{
  "codebook_size": 1024,
  "stem": "single",
  "widths": [96, 144, 216, 320]
}
Rows from block 5 of a small self-supervised audio encoder (BEST-RQ), named by matrix and row number. Rows with one number belong to one channel. Each number is 128 + 32 x the weight over its row's rms, rounded and kept within 0 to 255. All counts start at 0. Numbers have three digits each. After the name is the row's rms in percent of the matrix's.
Before each channel's rows are labels from the 100 clips, of 14976, where the channel reaches its highest value: "responds to" is what is common among them; "loudest" is the band of the loudest frequency at the time of the peak. Only what is clearly more common there than usual is listed. The data: synthesized solo parts of chorales (CocoChorales).
# convs0: expand pointwise conv (model.blocks.5.convs.0.weight, 576x144x1), inputs 0-143
# convs1: depthwise width-3 conv (model.blocks.5.convs.1.weight, 576x1x3, trained with AdamW), a 3 kernel
# convs2: project pointwise conv (model.blocks.5.convs.2.weight, 144x576x1, transposed), outputs 0-143

responds to: oboe; note D5; note E5; trumpet
loudest: 1000 to 2000 Hz
convs0.316 101:174132098113127134147090084148173160089109075180043101229039054080073083113119110165131159123128138120125156096104157126132120103139159124101131172119132159049122128099120150127207159063114117125083128112168146171065111090149143073173144154118160117127118138086102118150127152114121104153131151135090047096125066133103153125100169144135118096136133126108145110155154107132080105146121135147157157120135143126118165119127141172106076
convs1.316 095:080138154
convs2.316 105:117083083106123176088100129139123084104158108126126136124135160133129112107145174181116121152120111149131138103174083102122152108104124083116138129106130092167181127057142100114150137136125135173137112160110123126096111125171075157159110126106164079140148146140156124130142149028165134094129139126132132162128113159147142140199107133088130100046161128163128132026071133154091170128115075082130086101165051117191125159126198225130128

responds to: tuba
loudest: 250 to 500 Hz
convs0.126 091:118140090158135183163139092092096148110112131219128124132170144151149108111125145198097179137112124175155134059119106122094131152163122083153189113103173154134151129165097111065125104058175130111105187136088112144153090149130138127117108119174122095166121088143085058122074080118128169098183131068113171075184067111123138086123182136144128127133161141135180148124158130127131122151055176141136110154066132107146088117110118091096138
convs1.126 109:091134087
convs2.126 091:108129137111102117082183098164087118206177144075143122117102135137117135170083126139054125164176140126105102180065124122077154130193147119128189140127141167122160089126144154098136173136135106132166121115118131123163094133216150077172134135141149120088079161111130165156154124151121111101130145155124120162179112102028138095128097127129126129193126131109113132220128146069125047166129147131115097072118107163152160147137138106175146

responds to: bassoon; note C4; note C#4; note A#3
loudest: 500 to 1000 Hz
convs0.164 106:125141191085098118132159168183031078152142135100141142136127151089119099135095187126110139102142123172171103163158103114145129072175138159073103093123137095095169150078128078103092156126152085140096101122174113189136163108127082140112191142092089123158174164115094121150146102135155168135126121137071174147166101183155134153164127141151160138109183066136123149106176138141134115238194145104079131133127152107143125144105125111144151
convs1.164 082:176136155
convs2.164 117:200122102155124114130187053131139080119096117118109141107153147092114119049108144083143174128133075176105157110134092135131103193084155165088152139142096106135182135149092111066134133104041102140124128105140115123161150151114160126154130118082132082147122085093127090147114078171105140123123140149086150092099144200114125141123145112145064040124077130150143052133165104123115064146131113123101147139118230153128118136165149128105130

responds to: tuba
loudest: 250 to 500 Hz
convs0.375 096:128150141176133074155150217101117114106095117111126099098090126135191089159151142077046198094150178147098150045125144115136137128164119005077127124126178183109095151155115122111172124128130153136135176116172154125078109118134153101123116118145120133130202111135152165103116128127146125122129157119140143101161118163129095189100146151108133164118115157135132176118125120029156126137110137185142116169122122188140086117091103134132164
convs1.375 170:073126138
convs2.375 089:182140107156119078113160132085129124128129125092117118112108109238124121135083204122114155181049146105136159143154149112121120114129180155072122097153135129165062120095100181118085160076212149112117135057136150191150115154119107130049145134151111128146136103120129163127119116129177115122132073110077091090156124165138143110134135138183130110153162133151155184196084177155109129134087138116134096167152109149166176144133104108172153

responds to: oboe; note A4
loudest: 1000 to 2000 Hz
convs0.495 102:092088048133098152167119116125161089137095113117077126128130113114109149121060116175190093131114049127126179071103127113137137127092151107107109110075147141046167130120115123077172141096081128141116069156110115108176200142121132143115118130101140114143141088158132135118174147125141087131134164077112075090114150120128167152099095125187120145143130162100099107122132176145207142109089033156142119094126131085086108120148109133166044
convs1.495 092:161136084
convs2.495 114:139098108128131158098154088080131135108104116165149127113122116168127112071156128121131133096137155167141134128108148074103152107129134089133135110202166000147099154100197147123121141079124042104107075105134113118118110151112161123120117119085100151148176139149094111112153103214136105153090148128076094074126112122089171040143154205068168097131140151124116122137092151078101145098117144100150128142150151118130171124105130082106130

responds to: note C#5; note D#5; note E5
loudest: 500 to 1000 Hz
convs0.412 111:142154077140122157126116124130114131111124171118110182137088078093174141117096168162126172057123117128208173166150174152064092096135166108078089156075158109067066110148134027159136102123114127153101170104180110133088097130145104143118136072136186145119127130148120094129099139058083126100124145126190178068141135117124105127141168115125147134125149125137193100158119137075084110114092146078090110124098092149134118121065148162131117
convs1.412 072:094125171
convs2.412 113:130106097060165199060129090185113130135127141115163153123111113112142152134151113117092148171074165122173081112041185118125125176126149079123203139095128081159128135126103069171146149113093115113178092107158131090130142096088090144144098177116103138111137168183116198156136063172102148089107089090129107110117117146122081174188160161128137124103119095144067112125118136148110125101146066137119099172134110121108139091088159184144106

responds to: trumpet; note E5; note F#5; note F5
loudest: 1000 to 2000 Hz
convs0.58 112:096135155119130123144118025134181131079130171141143104111150122116135115095083086097116091174145189128093166121108160166071142101143084088163132060106125117156072135144111125146162136145156160091125153106138105189125107108109089153114158064100172113093082140184109122126175126139131170115085126112134149215141141137125118140125093100100140160112167116166168083129038166151066115144120132081146105074123166141118081150100172129109196
convs1.58 107:093131171
convs2.58 124:086152173062127077141104149097139123134104139126134144113128185143213113147133080048125123090151125167146173086084140141129170142141135108121109087120148190073120169117112189107117184153150141127146107179108125117111120122137090110100106164097082129148152154117113070138225162128065110116112158111108206143110161116120143157151122111114142148132098118141118125103084137085074158124166106062098162134115132114021087127180145125106109

responds to: oboe; note C#5; note C5; note D5
loudest: 1000 to 2000 Hz
convs0.256 103:045194088143136110204128139127093090116091187168109149157111117169135158108191108189123129121104095108136124177163118081155151121172119136116128117119125164135131139167055126110111040130054164148140154158185125117115060051122146180129105139140074137133122177136134084127101089148113135114118134142117148111077115121125128133104144118136207124117128161035120100102128162128091109111086111137113071126141175085071117139109125127131115
convs1.256 078:162148090
convs2.256 109:205139127125108185112151115131167147075085151091193135129124084140130158150083134128132147145114135160166120131125105126146122068156149135101112147201116166141199117131141174170141121079089091139160040124078169134125187115095125132128098117114099080105209097124134154117130145075158192104161114123168113128121076133160122117162174141130095157131069147132157115102152201137154059168046176161140112118088095137132158106129135132134148

responds to: note D#5; clarinet
loudest: 1000 to 2000 Hz
convs0.129 105:119116139174174121153128090149161153139124145083128129107175137148074133141185124085174137164125005100147155139129048119116188115147173129109153151110135124109135145090111121112163132122170131140165133135147060133183203092128100155100082059134144105134113178155121069124110144120109141112145135133130121122104071102150165154155114107068155197178086146117160099131092141107092150129205113119127159141124150116137111111095107096038159
convs1.129 111:105126178
convs2.129 115:158138129139195151171121156095078096153120095148064115171149106094116132130109113124081126087048136106103131139076132214205093177122054114133089174100130148120126127125128098177089116145133090126163129147061134177107112167147095094214074118079057163177142132082149123156126126106144113180137180183154083129131123140084132157157093146150147102110125124117133142091128102128133092154187168125182101127148093107121152146108132128136136

responds to: oboe; trumpet
loudest: 1000 to 2000 Hz
convs0.173 083:164124104097137148155110072112153158099062095116136051087182140127116105146129194179153136098154135116170137087136195148168117142160090131145128121175125128142132137123125122131130127129156123140120119133132202129138135151103157096147216129129132083147144149125103092116069156184113113096056207095161094129116128154113132048120064097128189158196166126134130059117104150124111103087090182140099159161126145125103134184117147170140077
convs1.173 093:079103132
convs2.173 092:166077179119135122145158107091177015135098143136173155050085128162138139166107102094178055115135093140136166130129165088143096162120098088103108141154098145098138146144154130164118142148097154090113074117128255105112108141111105123109158153132162087141170099175122138158128142148103132161067149115104124122083191163095088100128124088104101137150148107166136109123120151130122131160082077106126177126134136152132046132123121151146153

responds to: tuba; note G#3; note A#3; note A3
loudest: 250 to 500 Hz
convs0.125 112:106139090207135104162206120077128052103108114149142115160088141091129111085097185161128088127147120106110156143179133104186154126122110170156137120084112089174127116122115147137103184076129132150094100189163101113149071081115169139127109132060135148126127130147132147098155130101125138142141137134157168052117185149058118119133046125024092111165165113155153112116072125129107130147091121168138123113072100131120115157126087088141113
convs1.125 082:100132176
convs2.125 115:147136089128107157115104140130137195142144115191124136129092116178097205136125096050124131155138137127169110167121133122119130131107123048125219122127159119126078075170145156131139114141129093114109053129163123082086066092142159136086088116138106132140114130056153155120176131108163152143112186128050166107194183122134097059143156072153109134166120098117086149115114158145149184131121175131128132144087099186149127115120129173137160

responds to: bassoon; note B3; note A#3; note C#4
loudest: 250 to 500 Hz
convs0.515 090:179147136203128113186134102107111091081120162124153112118204119123089149148118140142060099169132134162208078120128089094134151113090168080167124152166121152149149158158119154134105123135081111106104116107122121114120111140188103200142142141113127143195180095138122101064210168080141131124063127126165131106146121187146145083115115076137123126123178089146113138078122162070138175144122151116154130085178097057160127119120123080145132
convs1.515 079:091094152
convs2.515 099:156110108181127157141121129182139092070108130185111149133147113187146141168102151074076121068129117123133110168160129126106130150071120123152005139126133131168106121117096215177146125133111145123154133087165142134122037111126143180089188150156114110123160107103097113072115149143156128133130165124067133112140146148131084077072156120121145165131144071184078145123089101119105140138123041090095156095137118102154176116128133121132149

responds to: violin; cello; note C#4
loudest: 2000 to 4000 Hz
convs0.448 090:174110109107150104139184130155164153125159093123150183150138118091143158108161170125135148140166148121125138104133179132136109156107104205098143157144114154076198182145113169135121197090076137103036130105095146125179122145079136094181165110123158064126070130157128165120093116086121124093104105134203108086083098139139085141141101090156092122143145139155124172114069139106113060183120135206127117128134139130164144103193116092154133
convs1.448 067:153139176
convs2.448 105:182204071143134157173104093125157118138132163081117120127103113111161182165085121105104159169164084076161110147180089123107200153143161110120074156132140066145122176207146111146132145129141126132133091070119128123061172155117147142241149124131180148088141116110093154170138113140115104135116119079155126081171147168101131117104159167106174100135125196140172130129170103123138155116111075119150159092129105099115143142136135080137075

responds to: trumpet; note F#5; note G#5; note G5
loudest: 1000 to 2000 Hz
convs0.376 108:136133110133124114167140059121173149126048079135170134134094113136202191153093087126128136135131074120152148153147132125091129138104103138126110132114129142148044151104092136148125188175166103133115033125112110200117166164136129154148148193122128104087138151146102157109092120109137144107169112117106143099137175136145187161148110100156135139115115057103193152143147096071144091170124142102126164206165148189101119155126089190120086
convs1.376 084:170138093
convs2.376 116:107123131108183085137137141129121102139162116138139160163124177124108124157097148092128136116166138183100131137121109164102146170095052118128164128075138124131121114115138125059140131113180204090153201121174158141072113138187095139114119101160121104191113134145123130197110124156124144134172100137085129084204165100073152161090118053128162105089123113142136148128117154159183053112187029068121131147142109127142133118108153163095140

responds to: horn; note C#4
loudest: 250 to 500 Hz
convs0.476 110:113149146130078066104112117144156111097110132173167117207083161154085153142134117081193155130084122138111131133131130096128145203135179106148204122135197132152134209144163141100153131079113076117118145112128117120164182076060147104138168134133129140116153115110120093158105117112115222053150142106135103154102135116129090061108095139101127050093135099140125156111144140148135128119112139143124132125138070062161087124155198139121106
convs1.476 109:080139102
convs2.476 096:159163154119123135116110127123129177092163137110140176097104167162135089110194110185118075169137145130050093143114126125144093173122171121127134058127107141165135126104150111124072105158118058099114110043113122076168128104092111120138192098101157165141108124195170138172127136075143106201113134113143095120166145199118131107091064111138135180117075145119137152130164114167134076156186170145142109117085145121134133128092136118201168

responds to: horn; note D5; note A4; note C5
loudest: 1000 to 2000 Hz
convs0.36 108:135139136122125152092080091120149116111084156112171093138146115178132139071126086155079128068035074155117122043110114154128134094112125116066152118122209137118102120070091159086111162144049089114130139129172184136054168093183125125125154189150156096135129169122126121115111124170156087084145130144057171091097131142128133170080186136133099127139132122153091139145120128127178099110166119154170175120146125096122130147133079140103145
convs1.36 081:168129089
convs2.36 111:150142074131128109118152143140129137136131182165137134117139108129144173103129080146117179160149114177050115129179075167075070131169142159085118132165155157132007149123141170147132144146132142089091100157126148141074112090136114147062122094090114118130170158172114170131112130184163113081139150098159104079075089084128168175138122072107144153157090107122138122105110115143096087115133110121115172107023194145128142129150132144126169

responds to: horn; trumpet; note G5
loudest: 500 to 1000 Hz
convs0.574 088:109163144185185109168156167121132144142145130138127114152141152171118089085148142124151090145093113112169130080102146108136148138131148177103168102169132164128095143148067132107129136182100145105142152146151104138123164124098046115096096094107107136076124204074105124078136152126095132144080173143139150135095026100157147144121177184103056125126147165088150094102164166181084129083115136058116201156137124120152160090153066130103123
convs1.574 081:092124170
convs2.574 104:102102149167151119145079106093122130168139100153117171092129160091106052149186098141096056127137186061132141098064119144204085123116122110150145188124116123124163174114138109187109081145144123128127176117108209078136139180099106088126109165116108137129094134066103118198130076166085122159113164154112068112149138114089127138134108180109141099115134114174134104177127111120159113141157157082202097147100146146165127164117151109085149

responds to: horn; note A4; note G#4; note A#4
loudest: 250 to 500 Hz
convs0.461 090:125085113123126121066151131131104119101116092099158156080151137166152106053188133226144105121147116105081156123098134137077147107214107093100125053145078075157086117137075130136124071144132113094140156117107150118129135122116174105108175134102131149107155113072159140072132075084167138085149132128137167117180132133128117079095125147121128158138165104073127131098161102130146192151100145094128166184139140105110154216169139192132135
convs1.461 087:083131160
convs2.461 092:191141127127113122133164135070210139169101169125118105062105145119164114124081161053187108108104104148151124148114091137161211092064098155140063174121138097123064143135108142077165124123174129142185126194100173113090132164068119190133122127110116128083164103107169124145129187154127129133128099140165081137135094144147114102125135122112164109115200128162142115138140139103129138135119147131167118121137088134175078122084169060171098

responds to: tuba; note B3; note C4; note A#3
loudest: 250 to 500 Hz
convs0.488 115:120120112128116141076173197125136125159186131106117120142132169078132116148132157130130142038085079185099087088142166110114136137105083127140152161130074152128169187164140120138148156099211149101098140109108102135131074107117141133139114043153142169123130144152114124130153127153132127116243126139102200102117167087131194126161087179196107161129109144096114096137066134125125089129178121080130143101137120120138123156109129102159063
convs1.488 069:092126170
convs2.488 139:095143134116106030203158124124124122151169128124133062112139144134125112116127123124052128184135124081106074129150105116158140143183123119146141115128041134074197123120128136129113150138179148108101129113094129093131137113183125126128137129097173148215137142141171085133154139187138056130123112111109115137127122100125150150168115129159177123148145147108123114130121149146146150067099125128180157050184163119049129191198139113135064

responds to: tuba; note A3; note A#3; note G3
loudest: 250 to 500 Hz
convs0.481 105:146113165232124125049110163113141159099119190111127082180147137146145101108186164123141170182105143137191147092084102079097160125101168097164175071127125120131095097165087165134126187132125167131154115112130082102130089122146143112131129132101149146073071084104065168147133136090142134133071118149097137101103136156180152121161175129050126090166147098147036090094147134129175123139120125145107137126112120115115146107156169096109126
convs1.481 097:132138182
convs2.481 108:039129088113138095129143123089103098143079104140138188087131100108142150101110158131073114143119106110200094166074190096106133041108154113140094068119178108146164089092120147128121147104181128136133149185114132128181152121110122075090191162146148107104057130184123095131128108121112114097160031027146123128124132150119120129143117111123123115129101104114144118116107105152140128115102097136147132158095119082155088175178085127172089

responds to: clarinet; note F#4
loudest: 250 to 500 Hz
convs0.498 111:152173154181130066083083107103148112084128159095090120130139145152138191130132154141131164088097109105141126127134144108119104142173114088129188122142152140075152178107119052158134144137129054129133130123145134156109055135140135127104154145158099117100159074137099101129192151155189191150041143153096065181076168113118149141104127114157081182108121146090158101092153093080131120102136110117192135093170067117150138146060159126133143
convs1.498 079:090120168
convs2.498 093:087118124087135152049164201150115106166121207138136122143111088136124125134153123166124186144085127114127160140110127128159124167153134186125120102107118143161186102128111085111140068162178131120108109116091128078122103148080121141110109075141090078124118132157083128108177099201164120176164082104091135201195092157175148140142115125148167142138154093133125148063097168178052103156127117080119085157137100144175093136159155089156122

responds to: clarinet; note D#4; note F4; note C#4
loudest: 250 to 500 Hz
convs0.292 112:119119105114182167118116131088149116111101120118125121119147106127146162065133105118127142167128023166116169140142109088164087120148129136140043136075144133119074152168128142118129145084095180182140100124125126123151114131059102148071139071140097135126096060056101111179091098155120122184163146117140168128148085044172152142123119101118127115141140096101156145138138173219134115126157118100026114142099135122128103124165171132103142
convs1.292 098:110124180
convs2.292 116:096119133123173088115119156125180123159136202118113130114112132071133143117183128118106112123122160088111150119102129138149078125099119115106136099131187147175100129109128103193225146126161172112128142165151111154055108092107116113199150064147128145165098139094138129098084113101125192048141145094094135128097136088121179122180100100138084129101138125083111166128065120147153131088207134184140099100119136110124072149146166125116212

responds to: oboe; trumpet
loudest: 1000 to 2000 Hz
convs0.396 116:116119137109092127129112134090115110095111147140141146131079117133066087105100144161163133115047105157138146124129097189207099122112152130148112120110105188137140129137223157060129137110129169178146109180059105122138083153062098109079176073075171144141130143122110129188154128148136136207067170149101115137170104129139133162099154120145137151158097118165084087139152114130144161076112169135123152033149128143109117160123164101148147
convs1.396 085:151083150
convs2.396 100:136133140116176063126133127057119161099136127136165123145141081147123114135109150158099197110188102102104128065081144127172161151099169151089162127143127118129135123174131121106043121133175126185145118128126152137095118143119127125119140131123158108111086160164187121076147094145176166184160123199143196129142152134134082182146190160207119085099120114130117068128125118113152176146040126195152119105104102120106101052123149129127114

responds to: note C#5; violin; oboe
loudest: 500 to 1000 Hz; 1000 to 2000 Hz
convs0.166 112:109130085149118127163127179126135138129093096110155147150110107123084063211125140130137167093046115081125174125078140084102108147168077158118163122155109112123173153119072146163137147154101126109138129127097135166184120116099142116094114141065163090189122071128138168198103145121142168049148160121141167131129135132110040168149069100098119127123126084133108151119109031142093083109157150115092068124142157141131071119133140147149122
convs1.166 087:154145174
convs2.166 110:148033135123151133119123219127122157056156123117111102128154160128128208132125107145126158101154157140124114161132126187127139102092130113126111131166126067142175127198121143145186099082192207191087159116083127068163124106137155107119138161149098099110082125056081091155132112162139150106133202103130093115125174082130145127116146135065049127128131102111108137080094154103149146103097141116155146087162133172135120135119113149124128

responds to: note D#5; note E5; oboe; note F5
loudest: 1000 to 2000 Hz
convs0.216 109:085119132155138149121080113144106113149081082115129119120152094142140151129162144135157095114110121092098221148103129076140032124121137123140148129148171149131136153134082162127151135128068123093103103096127065218086122120113102226135157174122161069130092126154110067140100087125110148116127091178135183126099138095131122118148128108067141176149049114130125125102085166180074116113097078102108139138143177160150079096099166130100111
convs1.216 128:123127183
convs2.216 107:135152108128113130098114096108107099188187124105125093084144113124139116121105142153133096131116118166106138100151151111143130210124101102162138106152128120168117135113120192157181147128142151115128152076060139119157081131104174131127061142142111132170070112154147124135084125068197105132137133213118195155134146191145199149140131141154127099081123141050081163159138034126155132112081121170124192125116127209128134128137133174157143

responds to: bassoon; note D#3
loudest: 250 to 500 Hz
convs0.233 112:130100116161141128147130125140092123154135133116121089089152110107155095127042086150139084135118111130141184144134133147101163188127117145112156092140173179094148166145129120125104088206206157151067063092151142117093141097108140081120146147183163124116095147127149103046136158125145124116117095127129117118189075096147135123104092128140112127169112090182159099135096089110194153156182130071165085105105083073120160156126160036091143
convs1.233 123:135123183
convs2.233 100:124135138142060065129160183098155195175072138118117097134116188173134124195129149101097117151127104161175126141151138152214136121096117128123115158155174194127119081162106092095157120134091128163085119117203110090152100171121139163117087124070154143149125127107140165162128173167057169112109129174112153174086118111156149091160131132160155151129088134102083104162150125105158093197110209135150093160141139127131095132161171155130130

responds to: violin; note C#5; note A5; note G5
loudest: 500 to 1000 Hz
convs0.342 106:126166123129110150147089120137094097039212082139124086097119126066128168099124155133116098125046079124179138148149116110115091118132194097118095121139134085052135134130147120116086168168115137140086132055191139108107140102123061094062181122112105201094137074170156147136133125127103130107115114135139127055167104147124169109122205139140127127165132154129138179168151101130134116151178120121068138151161166122135165136150129107101129
convs1.342 108:129133183
convs2.342 110:053177103121104126072152145078113192150109109124110135173151102136183141167121162120139139114107121120130128147118144059117117091104128124058143081118144130094113136190140110101226130163188141186098172145161167115133081136109116172117156143122160051101129137108163121119141119112129203110155136115133181124091137161140112105098116084136125102082129145169092137166076073128207128179132128161131061120159179161126170133090138111124087

responds to: note C#5; oboe; note D5
loudest: 1000 to 2000 Hz
convs0.539 092:074083138123131079124169110158106127112077160129100130133137127114124111131202130183110083159166238160115124136144052131087142105094137112131176136132110127138151112153119129125145106148091043117128106158161089151129129140169134124126097127144115138143096169132137104137045097146113116142193088143125115174113114160150136117111124114127127112122170147185137148114139071182145085120052171142094167116120127106130141131109000168128179
convs1.539 125:136086093
convs2.539 093:134132098091086064130129102118120153126134117164170132138099128080101130123185135129179125113146113109149111159130154114130107077155135155097150119069026140128113118152107094153169204115074115104137060139119144106143138156156111136173164131137097163125098164157128088134126077171128124131128118134065142146172201127103109134147093126232150060124130129224139199136179091170191120132140104105116117070107131143151087122115145128118099

responds to: violin; note C#5; note G#5
loudest: 500 to 1000 Hz; 1000 to 2000 Hz
convs0.170 094:140084180119105077175120101186125126150105186121123118141121067114110136135144199141167086117099094073062128170087193180114096117181146129172142048153145079128186145145133121127068151113118133172106138140112111092125140195125097112091099127101122171070124153088153066176174127096132168156140066184145110102174118152105111132148138117156166129135124121084163061106134109143181141128139159136107106072148134135121118139172110141164099
convs1.170 067:160131173
convs2.170 092:129121117151142140095097190099174128080136184147193146128140094164116097135139146097128114142089124087125094058105116086121152109129132145204138168073121139111156153161179162052146068130102142090124127121145121150127130147140096139122113134161118053123089128121130141098124126066124127123122181236163128134108051117146093198143028127150179083120115149142133108179136176175126162138157140109179123131153159146071126127118120114116142

responds to: note C#5; violin; note D#5; note D5
loudest: 500 to 1000 Hz; 1000 to 2000 Hz
convs0.98 103:161097125104144120128143123146123113156084176144145171155090060115158149100124171234168091089074194144181149093135122102074159166121137085107166131134093122112128119142158117150138080116081134126107158097097148094138117101186194104128126132152149144133138131052088135154071131125196145126127128198219156120142127090149119171116144121151129109174124080141136155143123178080113159109091094172102114091138131069119128109122121179173101
convs1.98 081:165135169
convs2.98 100:118117113103117127171210086099069084154172132111114117063158146128095132155090139093134064120127118070097125118192161111094104135151157153189109127122149132128107138128129183162111122128129115122113108123076151128119148152088147102050132134055149180142102135138132089190112165126104105071157153152145139117109132136137178163135088207169185086142121132090067139107138223137154104142136152179093150072169130158140167118133142137179142

responds to: note D#5; note F5; note E5
loudest: 500 to 1000 Hz
convs0.325 110:083149142123096123131134131182145140216097174109132160107150194157095134125125077135072169156130085145187127102146126104138131123057159123134169071130142129166163168111169134107125130139145062113105091140131158119150063156187116132130089142157161105098154096181166089159092131113145139101158097119128116160097106122140105218113211138079142153134094124185131094093121118062118112151127106127215131109128103136148131087145117067122076
convs1.325 073:103116176
convs2.325 095:109123150091175166141149162172133139159118141063114204170122172089145129102127121146110122123087149148108127131160112143128129148142141195101157082107150121142136129147119119137155107145125135156123133146129153129083158130078131109172092148137079085125113102093175143079126036153117027115079101146113102140089125146146123187117130120052140133134072161135154136128168052185048177115117077151156133071147112094190090146167115134075138

responds to: bassoon; note A3; note A#3
loudest: 250 to 500 Hz
convs0.182 113:126063116135101107164199138142138166107129026140150188161136145100147148170146084074107128108108158110132091160062126125168168081157097146113160088121099114072156149080129156199157080118126146112132171077147164124084105103124100136100114178124111130154092086129149146131171130092077114130095113125125073120118154128124132128188124137131095115137051167139107101103093160127137151109151102217063117137118148132149098096126129074061149
convs1.182 082:094126171
convs2.182 106:125127154098141075168125117154139190116116125178176116122076130149098094178128145128095106145170159129144143142112104154135122154110151156116106132136128124155127117134138137123068136111129115136131120147101179210164152152165124097132159150145068096150121143059125164133121189094129063023140125097193249066061139147061075110122124120134172158116148154115107148116132134152130116108144130104137111143184101111087132141096044101118123

responds to: note C#5; note D5; violin; note C5
loudest: 1000 to 2000 Hz
convs0.54 097:105139102057132154118107115135107130135205099146169101120117078082183166084132092171129152113103092158109184106060147124130086119097128121118143106100172134124090115135176161227113144125131144139087074177108164047199107133110122165121165138110125130129099157164123119163131123119117157109082130129142113062096149097128090151135100099102115133155124150145124126180141121102008087137107131132108090111097135157166136144146099132126039
convs1.54 143:183123125
convs2.54 093:106198124140143109072069142073134137137096178095136136151146180075182138130126110078121136179099096174084108080142149131156119133110123138135183141128119154187176129149083138126123105115121097116181138129135121168117152154134126122144214093085146181106097219108119060139145111150163100095066108162111127066088148116122129108090128071157101146180129091174116119101086144121108140093133104100157081111155132213149127164114109142110079

responds to: bassoon; note C4; note C#4; trombone
loudest: 250 to 500 Hz
convs0.359 092:125131148146175130129160092133110128105142173133120165089139146108162154120147178124196099116105095151102131124197116126207092199066113044133145158102137160176090137096123143109120159093163099132188117141130112175141141140089103118107094117137103150109167121165046099165131145118147146130084104191137113130177128102098179124124091119073124112131059142149121170106095058122132143082084120059136145145093118073126114179193093120141106
convs1.359 078:087091131
convs2.359 090:080204147113152112146168103147138156070098117185131121218147128120135145154099190149112080087072091105114111130153097152186098143143133051146154135093152231146201095054136129166131069101054148145080142097150128139131082128104069130139108141147177164179131153155115142110125146153102117134201131137118146163131136136158116130131088126132131158118094119116081166133137161112141071099098135068131104130126125146101136112134089137121100

responds to: trumpet; note G5; note F5
loudest: 500 to 1000 Hz
convs0.455 113:131099153088120162177139105134122085165037143105165159116132116075057123193086166160102154129137134092134103136140131154137106119106114163108175200040140085132111141140112152138067162153126137096123128135126121090136157084141141119114137125077094103107115095107083117099126171131129176191098147174097122187164123102073128093136094097115064070134127071140100137127067117125128224154102095129127078120150135131134168122093145071150128
convs1.455 076:153126079
convs2.455 103:130151091126099128139190137094104110096143124143144150135078124213151171108106119160117138110128104057152043117158125119115198160132107159159200127150114158124124120150149111100116121128122129113153141037122072132141112099173124077144093177155060168131060192091157172098111141098106070130133144171096112132143128158162137138182197100072140093061167139114118096128150135153111134142102125146137113165119108153118174123156089108059110

responds to: bassoon; clarinet; note C#4; note C4
loudest: 250 to 500 Hz
convs0.337 093:159127087068083117141130166132109147119127129113049102120121135113090148135172206098136175134172170146095100137111130144129115147137101066127149123149072134118113151153127125163078053124150090127135147093054129104131163067089103135195142115189128092150124116192129187137109105156114120127195143149129110116102164152136149118107098149113132112095181130065133117066076140139147130161120161131068104124083128136162219206112121134114087
convs1.337 089:146081106
convs2.337 093:139118130144141117151108106151145124136139064168074121140075140051146152129168135129148118120160081158181056143133107136139183105088074145177076148113122103092131089116133104100147108126110148149198087133106166147178133126082130126139087187125118139092167142142090104134123093116205192130101108152147155138144145176173155080135163229181151119123137060105147164126096092149192126133162135133139101151181128118174145064145107163117133